Weights of a small text-conditioned image diffusion model.
Training: soap at rate 0.0011, 5800 steps, batches of 256.
Rows from block 3 of the denoiser, named by matrix and row number. Each number is 128 + 24 x the weight over its row's rms, rounded and kept within 0 to 255. All counts start at 0. After the name is the row's rms in percent of the matrix's.
# v: cross-attention value (model.enc.2.1.cross_attn.v.weight, 128x320), inputs 214-319
v.25 024 [125 128 122 132  46 128 132 129 142 135 128 132  80 132 138 120 129 123 135  97 129  92 129 127 169 133 129 131 131 130 124  56 133 125 132 120 124 146 129 129  71 122 128  98 143 124 131 122  10 131 115 164 138 137 128 209 128 119 128 141 155 136 129 128 119 128 155 126 130 130 129 181 114 127  92 127 107 165 127 130 136 129 140 120 134 135 119 129 145 183 132 127 124 124 115 130  84 128 130 129 132 128 143 212 133 119]
v.26 019 [118 129 126 128 116 153 128 128 127 128 131 130 128 129 131 127 128  27 130 109 128 112 127 129 131 118 128 129 129 128 127 126 132 136 130 124 135 150 133 130 127 108 128 128 124 116 127 128 148 126  85 128 131 128 127 157 127 107 135 128 133 103 129 128 126 128 107 128 120 143 130 145 125 123 128 154 110 128 128 117 131 103 130 127 128 131 125 139 131 132 130 127 108 124 131 102 128 131 127 128 128 129 130 133 132 128]
v.27 013 [133 114 125 138 127 126 109 122 122 127 131 139 128 135 116 157 127 158 125 129 133 140 128 146 128 126 128 132 129 124 125 141 125 129 128 120 123 123 127 127 197 141 130 158 129 141 147 131 145 108 134 123 133 128 127 121 137 128 142 127 128 127 131 130 235 145  76 132 125 121 128 127 152 126 133 122 152 127 131 144 102  81 125 127 126 117 137 127 128 128 110 127 132 133 130 133 128 133 127 135 127 128 129 126 126 129]
v.28 057 [132 127 115 126 147 128 128 100  71 128 128 121 160 133 123 136 131 128 124 137 140 136 141 153 124 127 123 128 130 124 121 255 122 119 116 110 129 120 113 125 148 126 128 127 129 132 128 128 140 128 138 123 132 128 107  95 129 128 145 128 121 124 135 128 165 130 113 128 125  76 120 128 179  87 187 116 138 128 128 126 126 122  61 133 127  72 166 124 123 128 121 149 128 163 128 126 131 127 127 128 124 128 131 111 122 118]
v.29 007 [105 121 183 126 133 129 124 130 120 147 142 128 122 128 134  96 118  57 126 133 128 127 128 111 125 142 128 126 127 133 112 150 136 135 126 134  75 128 122 131 126 128 122 128  56 129 129 123 127 125 127 119 128 128 123 120 164 127 132 123 151 129 119 130 129 126 143 123 130 120 129  45 127 117 129 125 138 124 126 132 128 126 134 122 133 127 129 127 126  85 126 128 142 128 105 133 114 129 122 115 127 128 126 128 135 128]
v.30 012 [144 131 122 114 129 123 112 111 123 125  92 128 130 129 129 130 127 132 132 121 123 125 127 126 115 129  86 128 126 126 125 128  48 127 126  85  81 117 132 124 122 153 126 126 149 108 126 140 128 128 172 123 124 128 129 101 127 124 130 119 112 118 129 128 158 128 127 128 125 124 130  40 127 125 128 130 131 124 128  87 124 112 105 133 124 121 125 128 106 129 135 128 127 127 131 109 128  85 127 124 112 131 128 129  92 129]
v.31 008 [131 122 131 103 122 121 114  85 118 126 124 140 129 131 114 126 133 130 113 133 128 132 135 137 120   0  78 119 128 123 133 146 128 117 139 135 110 130 138 114 139 128 129 128 146 143 133 112 127 125 129 124 124 130 131 121 151 140 135 124 123 137 130 130 135 138 116 132 129 120 124 110 134 160 136 122 140 116 131 134 117 127 126 100 134 103 139 114 135  94 114 149 105 134 103 127 137 126 135  94 117 116 124 128 119 126]
v.34 008 [210 115 132 131 134 255 118 131 115 128 128 128 124 130 127 151 122 155 128 129 130 134 127 133 119  62 127 122 136 119 109 128 125 125 139  95 130 126 128 126 144 131 120 131 127 129 122 126 120 127 128 131 138 128 133 130 129 140 134 126 109  80 131 127 129 133 143 114 142 126 128 128 130 144 129 130 148 127 112 159 128  87 125 129 145 111 183 129 126 126 118 130 124 130 127 135 126 127 127 127 109 124 119 113 127   0]
v.35 007 [128 132 113 121 123 133 125 129 167 119 158 115 128  95 115 131  63 126  88 106 126 129  95 130 114 103 128 114  87 127 151 129 109 127 128 109 146 119 129 132 128 138 119 130 124 122  87 141 190 129 137 116 157 117 127  97 239  97  96 123 128 111  79 113 120 124  98 129 128 123 141 129 127  94 126 125 160  80 128  98 107 133 120 118  89 124 133 127 126 126 127 121 128 116 129 102 127 125 128 119 104 128 114 127 111  78]
v.36 007 [149 129 128 135 129 127 128 130 255 133 168 114 122 127 139 132 120 134 132 124 140 128 128 134 128 131 134 128 128 140 127 124 131 113 130 129 129  95 114 134 123 125 128 128 121 119 121 150 125 135 121 127 137 131 135 112 140 111 129 123 142 122 128 125 125 137 136 124 131 134 129 142 123 118 121 112 130 130 124 124 135 109 129 126 128 134 128 135 131 130 128 121 119 120 131 128 126 113 128 130 124 130 127 128 133  43]
v.37 013 [ 97 126 128  26 128 128 130 135 128 130  69 128 123 104 130 130 100 129 130  71 129 124 108 112 139  99 179 133 128 129 126 127 141 144 147 129 135 158 109 128 128 128 138 127  98 121  90 128 165 129  47 129 130 124 167 130 127 128  97 127 130 132 129 100 121 119 135 127 131 130 147 133 129 128 126 128 127 131 127  99 128 128 157  90 128 140 121 131 135 129 128 142 124 100 136 131 128 121 131 129 129 128 137 130 129 142]
v.38 007 [131  93  85 126 146 130 112 127 123 128 109 124 131 128 120 158 127 158 107 127 128 128 123 128 114 127 128 124 122  81 127  89  68 127 126 127 125 140 149 128 117 107 110 122 137 138 121 134 131 145 135 100  85 119 127 130 137 128 127 128  99 104 130 126  77 151 119 129 128 128 129 131 123 127  88 172 113 125 127 111 128  75 123 117 130 127 134 129  82 110 117 120  81 125 175 134 130 159  76 133 126 140  80  93 128  66]
v.41 006 [139 127 125 125 122 127 121 124 145 164 120 130 127 129 131 126 130 116 134 139 143 129 153 144 136 129 103 138 168 141 128 133 126  89 127 126 128 131 122  99 129  98 157 147 130 130 142 128 125 123 104 127 130 152 126 133 128 129 148 129 142 129 135 139 133 139 132 120 132 125  66 165 137 127 132 105 124 129 123 130 130 123 127 134 142 127 132 124 131 127 120 177 129 114 125 133 104 127 128 124 132 124 152 130 123 129]
v.42 006 [124 130 125 123 128 128 126 127 126 129 133 121 138 129 130 127 130 125 130 132 131 122 119 128 136 129 135 130 129 125 127 131 159 128 130 132 142 147 126 121 129  79 130 114 143 134 147 141 127 146 121 129 109 130 128   6 109 145 136 131 133 121 130 133 123 129 133 133 126 155 130 127 133 128 123 145 127 133 136 141 129 138 131 151 132 125 125 129 130 159 129 131 128 130 128 139 172 134 123 128 139 130 115 124 142 139]
v.43 014 [129 134 121 128 128 127 127 129 126 125 122 128 130 128 129 128 121 129 128 128  86 127  93 127 128 108 152 131 128 131 126 116 148 128 168 136 111 139 255 126 109 131 129 128 129 128 117 130 135 128 123 145 132 121 179 122 123 128 128 123 133 119 128 131 133 126 127  83 130 129 161 128 129 124 114 132 127 128 127 128 128 129 137 128 130 128 130 128 125 138 126 123 130 127 138 126 128 133 130 129 219 128 129 118 128 115]
v.44 005 [245 140  94 127 128 127 131 128 108 120 126 129  86 112  99 126 160 118 108 133 128 127 132 127 130  68 131 130 131 136 195 132 128 126 137  72 156 131 125 129 126 147 134 142 131 128 129 128 152 126 125 138 255  98 119 129 141 130 128 112 141 133 131 130 126 125 127 130 127 130 129 221 120 133 137 169 128 120 131 129 115 113 148 132 122 107 140  93 133 128 128 131 127 130 124 140 138  60 122 103  90 117 151 133  57 133]
v.46 008 [126 127 127 131 129 129 134 126 179 154 135 136 138 145 154 132 144 140 160 141 133 128 129 129 160 158 143 155 136 128 120 130 130 126 126 144 110   0 126 138 128  49 126 129 122 141 129 121 128 127 124 128 128 139 127 151 130 126 130 145 126 144 141 141 123 128 128 128 129 130 128 107 128 127 130 125  88 166 129 137 149 128 131 135 175 144 128 160 134 128 127 131  91 129 130 140 128 128 125 127 158 130 126 128 165 128]
v.47 007 [122 135 145 129 129 131 133 131 131 131 143 131 130 115 140 122 133 128 135 129 131  77 127 120 139 135 255 133 120 134 120 124 147 153 138 155 126 161 129 134 114 129 120 128  91 102 127 129 127 131 122 131 128 134 129 130 127 104 128 133 134 135 130 120  71 104  85 128 127 140 137  79  23 119 125 143 124 133 128  61 132 143 255 127 112 143 118 132 142 128 135 109 127  91 125 131 120 129 134 130 133 129 126 184 142 152]
v.48 009 [119 147 112 131 128 119 150 130 127 118 115 126 126 122 139 119 128 128 140 119 127 122 104 123 139  82 178 131 129 126 117 103 134 128 159 135 161 167 128 141  86 166 129 124  96 118 132 126 128 141  68 142 230 123 138 138 138 122 127 133 167 122 130 128 104 128  99 128 125 155 143 163 112  94 121 190 124 129 129 115 132 104 137 118 138 138  94 133 154 189 138 109 162 121 154 145 144 127 211 146 132 146 185 137 128 129]
v.49 006 [132 133 180 124 127 127 125 123  67 122  81 128 127 129  69 128 119 131 125 108 129 110 108 119 122 162 129 120  92 131 125 128 137 128 117 220 104 113 138 131 129 126  94 126 127 130 130 128 122 126 164 127 125 119 127 173 132 129 149 120   0 142 112 115 129 121 128 126 129 126 124  85 119 151 129 127 129 128 125 129  61 154 145 106 124 127 135 129 117 116 127 124 122 121 210 128 129 127 128 125 126 127  30 128 128 144]
v.51 008 [132 127 150 130 137 121 140 128   0 131 127 149 128 141 132 129 132 128 132 141 132 130 152 129 130 107 111 131 128 129 121 154 120 128 128 129 123 127  79 128 155 125 128 135 134 128 136 105 107 127 145 133 129 138 115 127 135 147 148 126  82 215 128 130 156 128 138 124 165 122 107 125 132 157 145 112 133 128 125 148 127 101 132 128 128 118 125 127 162 120 128 130 109 129  89 134 130 112 146 127 128 128 128 112 134 145]
v.52 006 [133 137 171 125 129 117 135 129 120 116  76 124 118 110 121 117 124 129 124  79 122  72  89 124 127 111 125 122 118  90 120 130 125 187 127 130 131 137  73 153 137 130 120 132 128  80 127 129 130 126 125 129 132 118 128 131 137  96 124 122 128 138 120 119 126 123  84 129 128 127 130 120 128 127 129 142 134  99 128  89 122 129 128 113 125 124 112 124 140 123 139 122 128  97 112 121 129  56 123 127 128 128 126 255 129 145]
v.53 009 [101 131 112 124 127 136 125 129 133 128 132  70 119 124 111 127 130 126 127 126 133 129  98 126 132 129 126 130 120 125 130 109 128 137 129 128 253 124 131 162 124 139 133 127 130 102 146 130 169 126 126 129 127 105 125 128 124 132 108 129 132 126 129 131 126  83  79 140   0 127 153 144  99 100 126 147 124 133 139 123 133 128 140 130 127 152 101 127 127 130 128 109 148 120 133 157 126 132 129 128 129 133 131 130 118 128]
v.54 007 [ 48 135 148 127 135 126 128 138 133 129 146 128 128 219 131 138 130 126 129 128 130 177 127 128 121 126 127 127 128 121  87 129 148 132 128 137 249 121 124 161 144 136 123 132 119 126 143 130 129 128 132 144 134 128 125 128 133 141 150 126 115 128 128 127 158 128 124 121 129 128 127  71 162 127 132  92 148 127 127 129 128 124 128 127 137 127 127 128 129 127 128 141 115 131 127 127 151 133 129 132 128 131 124 130 161 124]
v.55 014 [131 131 123 125 123 115 127 128 122 115 113 124 126 119 126 120 124 129 129 128 122 131 123 120 125 127 128 121 113 128 146 124 125 126 131 125 128 255 126 128 121 139 122 124 134 125 127 129 119 125 154 132  99 125 118 117 128 150 128 125 129 112 123 123 107 114 127 133 125 125 134 131 119 127 129 133 130 122 131 125 125 116 129 119 118 127 122 120 127 146 128 123 128 125 136 126 128 123 124 128 124 131 133 128 115 133]
v.56 023 [128 123  83 130 125 124 129 128 131 128 129 128 127 127 232 130 128 131 128 125 128 130 126 129 128 135 127 128 133 121 127 128 105 122 113 127 128 120 135 129 128 121 130 128 128 127 125 127 117 130 148 128 137 128 130 126 129 126 128 130 128 118 128 127 127 132 128 129 128 129 128 130 128 125 126 132 127 132 129 128 137 117 123 225 128 129 125 130 127 129 129 127 120 128 168 130 128 130 128 128 128 128 128 128 120 116]
v.57 010 [127 118 136 162 155 126 139 148 130 129 125 135 140 137 145 127 143 138 223 136 128 140 134 114 128 196 123 130 123 135 102 131 137 169 125 137 128 122 136 164 136 152 111 145 118 126 131  44 125 125 134 129 184 137 119 181 128 128 163 120 118 175 129 158 143 136 126 131 115 145 139 127 127 133 132 103 132 131 133  97 127 129 137 115 128 123 130 132 225 127 127 131  49 137 118 126 146 138 127 131 132 144 120 150 166 136]
v.58 007 [149 128 134 117 132 167 129  81 137 125 197 133 131  78 114  71 130 127  46 131 126  82 108 127 131 118 127 126 128 137 143 148 124 128 128  28 132 109 107 117 128 129 120 132 142 131  74 133 132 104  69 129 129  86 122 106 158 129  95 100 161 150 120 130 131 131 128 143 123 102 130 128  99 130 130 124 128 119 141 136 124 121 126 119 120 103 126  96 133 118 130 136 122 125 124 134 130  67 106 119 113 125 160 141 125 132]
v.60 011 [131 145 123   0 129 142 121 126 120 124 144 116 132 127 125 127 122 125 125 111 132 128 117 130 123 134 158 126 111 128 128 131 122 128 119 123 148 122 129 125 128 137 109 128 127 130 128 130 131 135  47 122 130 128 120 121 128  73 116 117 138 102 128  53 129 127 128 127 126 122 127 128 126 118 143 122 143 110 127 125 123 115 124 130 126 118 127 128 124 125 125  85 129 133 127 127 128 127 114 128 120 126 128 128 126 128]
v.61 005 [129  74 121 128 127 124 206 134 234 140 147 128 129 133 116 185 127 171 117 131 120 130 125 128  94 122 127 122 128 101 126 127 125  94 127 128 126 120 145 126 128 130 121 124 160 168 129 127  61 131 160 144 132 129 124 131 127 130 145 129  87  84 128 127 130 130  40 124 137 131 130 125 169 128 128 133 131 128 124 132 126 110  99 176 129 122 167 146  88 129 123 164 130 153 160 129 132 204 128 149 126 130  97  81 129  65]
v.63 007 [113 120 153 210 128 108 131 199 149 187 103 129 128 141 210 179 127 147 165 129 122 136 130 128 129 166 151 157 129 217  84 125 146 128 160 151 118 126 127 155 127 132 133 131  99 127 154  58 124 156 133 189 156 129 140 133  97 124 147 176 127 127 139 130 144 129 129 115 136 130 129 129 140 127 124 118 128 169 123 130 132 139 129 130 157 140 135 176 139 137 133 129 125 119 128 128 129 130 187 147 155 138 132 128 154 126]
v.64 028 [129 132 163 121 131 118 128 121  26 126 117 168 124 125 117 126 123 128 129 128 117 102 127 113 126 126 130 126 119 129 134 132 128 141 127 130 103 132 118 124 162 129 126 131 127 132 104 127 125  66 137 128 125 146 128 128 130 127 127 123 127 153 127 128 148 139 122 130 133 131 125 105 136 175 129 116 122 124 129 128 123 129 128 126 124 124 127 121 132 122 159 126 114 120  91 128 129 118 133 125 127  83 128 128 129 148]
v.65 013 [151 113 133 132 128 115 143 137 127 136 102 164 163 130 132 132 136 137 146 124 128 121 135 125 130 128 146 140 137 125 126 115 131 135 147 129 124 126 130 137 128 134 155 129 129 170 133 114 175 131 123 147 127 146 136  85 124 136 132 129 124 255 130 133 134 142  67 124 130 143 124  52 119 130 125 128 117 131 125 127 129 147 143 117 129 127 121 102 161 112 127 129 103 130 122 126 130 124 145 134 134 130 135 128 134 157]
v.66 022 [135 128 133 128 119 143 118 130 124 126 155 125 103 132 124 117 117 127 128 129 111 155 124 128 123 134  26 127 128 104 128 127 143 128 109 111 130 131 100 113 112 120 127 118 126 149 127 129 123 129 136 121 152 117 129 128 126 127  98 127 127 107 123 123 111 114 148 128 127 102 142 155 128 119 121 135 108 131 128 127 121 144 129 105 135 127 129 125 120 121 129 134   0 126 105 168 125 137 111 131 128 127 186 144 121  92]
v.67 081 [129 136 123 222 129 131 128 138 128 129 130 108 128 129 128 128 128 128 125 128 125 131 128  85 133 130 128 128 129 128 128  55 127 128 126 123 128 131 108 134 127 126 129 115 127 126 134 128 126 130 243 128 153 125 126 127 132 125 129 205 138 125 128 126 128 109 126 128 142 125 129 129 135 128  47 124 130 247 128 128 126 129 128 128 128 152 125 142 128 151 127 126 113 128 128 127 129 130 202 163 128 128 133 128 128 123]
v.68 024 [168 132 107 141 127 142 130 131 126 127 120 124 113 126 150 132 125 121 127 116 127  81  80 123 126 118 125 127 135 132 112 130 138 130 122 119 131 148 113 128 115 127 127 125 126 133  88 169  35  81 129 128 130 128 129 123 129 105 128 129 125 136 111 117 110 120 134 128 108 136 131  84 135 130  87 128 130 130 128 128 128 128 165 129 131 128 132 130 127 128 168 128 130  79 107 131 128 119 130 114 129 144 128 126 128 128]
v.69 015 [160  29  90 130 125 127 134 114 169 118 132 131 119 132 129 126 128  87  87 127 124 122 127 128 129 159 122 116 128 145 144 132 126 127 113 121 118 128 120 133 139 116 128 124 135 126 171 165  53 110 127 126 139 104 131 126 139 129 126 128 129 149 115 126 146 235 129 128 138  96 130 113 125 127 148  97 172 126 127 147 111 129 130 125 121 130 129  99 124 129 129 139 129 122 111 179 120 126 131 112 118 124 148 132 126 131]
v.70 056 [119 128 136 128 123 133 130 126 210 126 121 130 126 116 145 127 128 113 128 130 183 114 121 122 150 120 130 130 130 151 141 133 151 128 129 137 109 177 131 131 119  96 133 129 131 114 121 128 132 126  34   0 108 130 154 126 130 128 125 132 144 222 121 128 122 129 126 129  84 138 127 127 113 133 111 138 101 128 128 154 129 150 201 136 128 144 114 128 140 105 157 127 137 110 118 140 127 119 129 122 128 127 131 142 134 130]
v.71 025 [114 137 140 129 162 107 147 126  79 130  69 127 128 128 117  96 131 143 126 132  61 124 127 128 129 121 134 133 131 130 113 130 107 130 143 127 128 122 101 135 133 150 129 116 122 130 125 127 115 130 134 142 135 128 118 128 129 133 138 132 129 128 131 128 255 132  88 128 164 130 130 128 165 123 139 125 140 135 128 133 122 119  87 126 129 147 130 126 130 132 129 123 126 132 163 115 135 122 128 131 128 129 249 146 130 132]
v.72 080 [111 125  67 128 137 181 118 145 154 127 146 127 188 126 126 139 127 128 123 145 124 171 128 128 127 130 133 125 125 130 133 127 136 124 128 131 134 131 139 114 127 133 129 128 121 160 140 128 125 129 175 128 120 119 128 129 126 133 125 128 128 129 140 129 128 118 126 128 121 129 139 116 167 146 126 131 131 128 128 135 128 128 128 126 132 128 151 130  62 127 128 168 132 172 131 128 135 143 119 128 128 164 130 128 128 110]
v.73 017 [135 162 113 122 128 134 125 103 110 125 128 129 118 123 128 120 135  63 122 132 123 134 129 137 133 147 129 117 130  70 145 135 130 128 153 101 154 122 128  93 136 127 128 135 133 129 131 129 134  67 123 129 140 102  91 129 142 130 123 128 110 118 130 129 131 129 115 128 150 120 127 135 136 130 134 103 139 113 128 153 128 132 123 125 132 124 126 122 128 119 128 130 127 119  88 112 131 128 123 123 126 127 130 123 125 129]
v.74 016 [129 125 212 108 123  87 125 139 127 127  44 123 113 126 121 129 115 110 121 160 124 127 123 125 124 122 124 128 125 135 131 106 123  70 125 127 130 127 127 125 117 124 127 122 129 141   0 118 132 135 134 126 238 125 129 146 114 125 119 125 131 109 126 125 142 111 156 128 149 123 134 183 125 128 136 137 127 130 128 115 134  90 113 130 110 133 127 101 107 141 118 162 166 125 132 179 127 134 128 125 138 128 121 135 112 119]
v.75 025 [122 155 112 136 120 129 132 167 123 128 124 128  83 127 136 140 126 128 128 127 126 123 118 127 135 128 149 130 127 128 119 117 134 128 128   8 129 117 131 129 125 130 130  54 128 126 127 138 127 130 138 129 102  67 140 127 123 121 120 132 130 123 127 113 121 131 108 128 126 131 158 135 114 118 117 128 128 131 128 121 128 129 137 129 120 133 108 131 127 161 126 106 127 127 150 119 150 128 140 159 129 190 129 128 131 105]
v.76 087 [124 128 125 121 132 138 128  70 127 112 131 128 131 143 140 129 133  57 129 128 153 109 138 200 177 131 112 140 173 128 124 140 131 127 102 128 133 120 129 137 127 123 146 144 123 128 134 121 135 132  36  38 136 137 123 125 186 111 132 130 136 115 147 130 126 136 131 128  84 130  65 120 133 116 128 117  87 127 128 121 130 164 122 133 130 125 137 123 131 105 104 127 126 128 109 126  92 133 115 105 132 100 127 128 126 116]
v.77 012 [129 128 115 123 129 123 130 114  15 129 127  82 127 106 118 125 128 128 115 128 145 130 128 136 130 124 127 131 125 111 125 121 118 124 131 112 123 109  92 126 124 129 128 140 113 137 130 164 132 130 135 121 129 130 109 141 128 136 128 124 105 127 128 129 140 127 125 131 157 120 106 129 152  77 131 115 152 121 130 128 127  70  65 127 128 120 133 128 111 125 130 105 106 128 160  70 126 120 105 129 120  53 127 128 123 117]
v.78 047 [118 132 124 127 140 182 129 115 129 125 125 126 128 129 132 131 126   0 121 127 135 123 129 205 127 134 125 131 132 203 128 159 127 126 122 199 126 127 151 130 128  58 121 128 123 127 114 128 132 129 117 125 109 126 130 128 166 125 128 122 127 127 129 121 159 160 128 128  50 131 131  96 127 124 151  82 127 129 128 131 129 129 166 131 128 127 177 101 126 106  93 128 137 127 128 127 128 129 123  64 130 115 119 126 135 123]
v.79 029 [134  82 103 126 128 124 128 127 125 131 115 126 128 132 129 122 126 117 126 130 128 147 138 139 129 119 129 127 127 120 101 130  41 127 128  92 129  97 123 128 132 139 129 138 128 127 179 163 174 126 125 134 163 124 117 128 130 125 129 131 107  82 126 126 183 129  73 128 128 127 130 134 130  67 140 126 134 122 128 108 123  62  33 124 141 127 129 125 131 138 141 129 133 150 128  71 124 120 124 128 124 122 133 167 125 146]
v.80 017 [126 130 126 130 105 145 133 127 110 134 130 127  68 128 131 113 132 128 112 130 131 129 121 124 130 141 127 129 131 129 128 131 130 140 130 129 126 132 136 139  50  89 131 128 163 131 128 125 130 119  92 127  99 124 128 127  86 128  49 132 131  38 130 133  13 124 129 129  72 131 124 124 129 128  96 122 117 130 130 128 131 131 135 151 124 131 122 130 119 134 129 129 135 134 126 127 136 109 150 131 130 127 130 163 133 128]
v.81 612 [138 100 101 130  91 140 136 130 129 166 127 143 128 129 128 144 151 128 155 128 143 127 158 133 147 135 103 169 166 121 134 107 114 111 127 108 110 120 135 123 103 114 187 112 141 118 140 119  91 141 141 128 130 171 126 134  78 126 128 175 128 127 141 158  99 134 148 128 130 136  73 183 128 135  94 147  74 198 128 127 191 147 128 164 127 144 103 138 134 158 135 139 118 130 128 125 110 129 173 128 137 125 136 130 107 115]
v.82 023 [131  88 125 130 129 110 128 129 102 128  64 128 140 128 129 124 130 129 131 130 127 129 137 128 132  55 133 131 128 138 129 135 111 119 136 116  95 114 112 123 143 124 136 158 126 131 130 128 128 128 120 133 138 152 132 118 125 148 127 127 128 181 129 146 219 141 132 128 141  97 129 150 128 135 132 121 128 131 128 132 131 127 126 137 130 127 133 130 131 128 118 137 139 130 126 128 129 113 128 112 128 134 138 121 128 223]
v.83 020 [149 124 138 122 154 125 143 126 117 128 126 126 126 131 120 129 128 128 123 126 126 119 124 130 127 125 120 127 126 127  95 129 122 178 126 128 125 117 123 154 128 129 126 117  68 116  88 108 143 145 147 124 127 128 129 127 136  82 129 125 127 122 126 125 112 125 181 129 137 127 120 176 128 119 129 150 129 123 128 112 123 161 128 124 130 123 125 126 126 122 128 113  96 125 128 138 127 125 125 127 125 124 122 144 124 127]
v.84 017 [255 128 117 116 119 129 114 138 140 150 149 118 125 150 137 128 127 106 128 130 134 112 122 128 125 129  92 128 128 128 139  82 136 117 135 137 127 149 141 127 109 128 124 124 127 177 152 132 127 102 122 128 115 115 129 130 127 136 109 129 147 128 167 128 120 144 125 128 120 130 142 152 119 130 122 137 122 129 128 127 138  88 112 135 121 141 101 129 132 143 112 160 130 130 130 141 134 144 128 129 132 127 147 138 135 114]
v.85 062 [134 122 133 129 127  84 138 210 123 154 127 127 126 125 110 129 127 241 128 128 105 142 125 109 127 112 127 123 118  83 120  65 126 131 160 128 125 120 128 128 128 139 124 114 136 127 126 128 109 130 247 150 130 125 129 127 127 138 128 134 127 127 116 127 141 112 109 128 188 127 130 133 128 137  95 133 141 128 128 127 126 124 117 125 127 128 113 139 125 164 141 128 125 126 151 128 152 127 142 137 128 163 127 128 123 132]
v.86 019 [161 130 114 128 105 134 130 131 147 128 172 129 129 122 127 129 126 132 127  95 125 138 127 117 127 143 128 126 128 119 146 118 163 128 126 128 143 144 128 138 114 120 126 109 122 113 125 130 161 129 128 120 115 115 156 120 128 122 125 129 128 118 126 127  70 120 145 128 104 130 140 129 127 127 121 140 118 129 128 125 121 156 139 126 126 129 123 128  32 133 128 124 131 123 137 128 124 137 127 129 127 128 128 136 126 113]
v.87 243 [122 137 149 128 178 127 115 128 130 102 128 128 130 128 128 120 128 129 123 128 120 133 124 128 103 129 133  79 111 138 127 158 129 132 128 134 143 132 128 131 164 132  64 141 125 149 128 127 142 103 102 128 130 123 128 128 156 149 128  82 127 128 128 124 170 128 123 128 127 112 165  78 137 131 192 128 166  42 128 128  69 109 128 110 133  87 163 121 128  69 127 128 128 140 129 145 137 131  83 129 128 135 128 121 130 128]
v.88 025 [121 131 122 139 119  68 136 143 122 123  87 124 122 121 142 130 123 127 132 125 112 122 124 125 140 106 154 124 126 128 106 126 133 130 140 122 123 136  85 221 128 109 132 128 117  46 126 133 128 130 115 140 131 132 164 130 129 110 125 137 139 157 123 121 130 153   0 128 137 143 128 133 125 126 117 130 126 127 128 124 125 130 126 136 122 149 123 135 129 134 127 117 118 109 128 121 127 124 130 126 124 127 154 128 142 127]
v.89 033 [128 111 117 129 123 165 118 127 148 128 132 116 137 131 130 132 133 129 122 127 135 126 129 142 127 162 127 129 145  58 145  82 127 123 124 163 170 134 172 135  88 116 127 116 129 129 128 129 134 175 155  53 113 112 125 133  77 117 138 144 117  41 133 131  52 127 128 128 116 128 118 132 129 106  94 132 125 255 128 131 131 143 123 153 132 128 130 134  88 121 181 120 188 128 181  97 130 132 128 130 129 128 107 129 127 103]
v.90 061 [168 149  69 121 127 217 116 127 184 110 165 130 129 122 134 123 124 126 128 126 130 127 126 128 121 127 138 124 128 127 130 128 129 129 114 161 143 125 151 131 126 138 114 131 125 125 135 134 143 106 128 107 130  89 128 108 129 116 124 115 130  76 126 121 129 137  47 128  70 129 140 124 130  95 141 123 142 115 128 125 122 103 128 139 128 129 159 120 103 168 128 128 176 131 169 118 138 121 113 128 127 132 130 128 126 118]
v.91 069 [165 136 102 179 128 132 143 140 128 128 133 120 129 129 128 127 128 128 122 126 133 123 126 134 120 128 124 125 128 107 129 105 129 119 119 128 128 141 130 127 132 128 126  98 134 127 128 132 120 126 255 127 145 126 123 126 140 128 130 125 131 108 129 128 122 129 121 128 127 125 126 128 128 127 130 128 129 155 128 128 124 127 128 133 118 175 127 130 126 150 124 128 141 129 134 128 128 122 120 129 127 125 119 128 127 127]
v.92 013 [128 165 110 132 127 130 129 120 126 137 134 126 126 126 129 141 128 128 126 120 131  94 149 128 127 159 128 129 116 133 130 128 135 129 123 123 139 131 102 132 128 129 118 139 128  92  99  64 124 122 127 129 150 133 124 112 126 113 127 129 137 131 127 128 130 128  92 128 127 128 126  33 128 113 127 124 110 126 128 127 121 125 128 206 113 127 132 119 129  94 137 131 139 127 124 153  88 119 137 126 126 126 131 131 131 126]
v.93 213 [128 105 129 128  82 126 128 129 128 165 127 129 128 129 128 129 129 128 149 128 131 128 129 128 129 128 126 141 138 125 128  78 128 125 128  99 113 122 128 127 128 125 204 105 130 126 128 126  99 157 143 128 129 143 128 127  90 123 128 154 128 129 129 131  83 128 143 128 139 128  96 177 113 134  87 152  73 219 128 126 191 177 130 161 124 144 109 139 139 162 129 128 128 128 130 126 115 125 163 128 128 128 129 129 126 115]
v.94 032 [128 119 144 129 127 142 130 129 126 130 129 135 128 103 132 142 125 123 130 142 136 103 129  92 152 131 122 134 129 196 131 252 134 128 128 126 114 172 146   9 127 124 131 106 134 122 123 128 119 131 138 119 103 138 130 113 130 120  93 128 140 255 108 129 127 118 129 129 124 114 121  90  97 152 127 131 124 146 129 106 136 139 191 142 123 125 135 133 143 105 133 131 127 115 128 130 117 115 131 111 131 130 122 146 128 128]
v.95 081 [ 84 127 128 134 128 116 130 187 116 167 129 126 128 129 122 136 126 234 135 128 125 154 127  74 126 124 130 130 118 125 120  95 127 128 139 125 128 109 138 126 120 157 134 125 128 139 129 129 107 143 252 135 155 132 121 128  45 145 128 137  73 119 130 139 128  79 127 129 156 127 130 138 158 138 106 140 135 133 128 139 131 126 101 127 127 132 125 165 124 140 129 131 117 133 194 131 128 134 144 236 128 173 127  73 126 128]
v.96 008 [ 87 140 126 135 129 113 144 128 133 135 108 127 128 129 134 125 127 127 144 125 135 109 124 128 138 135 122 128 161 128 123 125 131 127 147 133 115 151 107 134 113 125 129  62 128 116 126 118 121 137 107 136 142 127 129 137 131 127 132 156 137 125 128 126 121 125  59 121 134 162 128 142 115  67 125 130 126 127 126 128 147 143 133 169 143 129 114 142 140 130 134 121 127 120 160 145 129 130 130 128 131 120 146 140 140  62]
v.98 007 [128 129 150 128 122 130 126 137 173 132 165 126  91 129 129 129 126 121 128 107 135  92 125 127 129 128 144 131 134 132 130 127 131 169 129 126 116 118 128 210 108 155 129 115 144 112 142 130 128 127 127 138 122 128 125 124 122 127 130 128 130  89 127 132 122  65 127 129 111 131 133 126 130 122 116 129 124 128 129 127 127 140 249 142 123 128 117 129 171 129 134 131   0  51 129 130 129 144 129 131 134 132 128 157 139 126]
v.99 010 [131  95 146 137  95 128 124 124 146 131 157 130 120 129 156 140 130 120 129 140 128 128 131 169 127 136 126 127 139 143 130 131 123 103 128  90 141 127 124 127 129 124 129 129 122   0 129 103 127 143 125 126 139 128 123 126 130 130 128 126 133 136 127 128 128 121 173 121 158 122 122 127 128 128 116 119 129 127 122 133 142 134  96 128 150 126 135 136 135 116 128 128 128 122 122 141 105 118 128 128 124 127 128 133 126  75]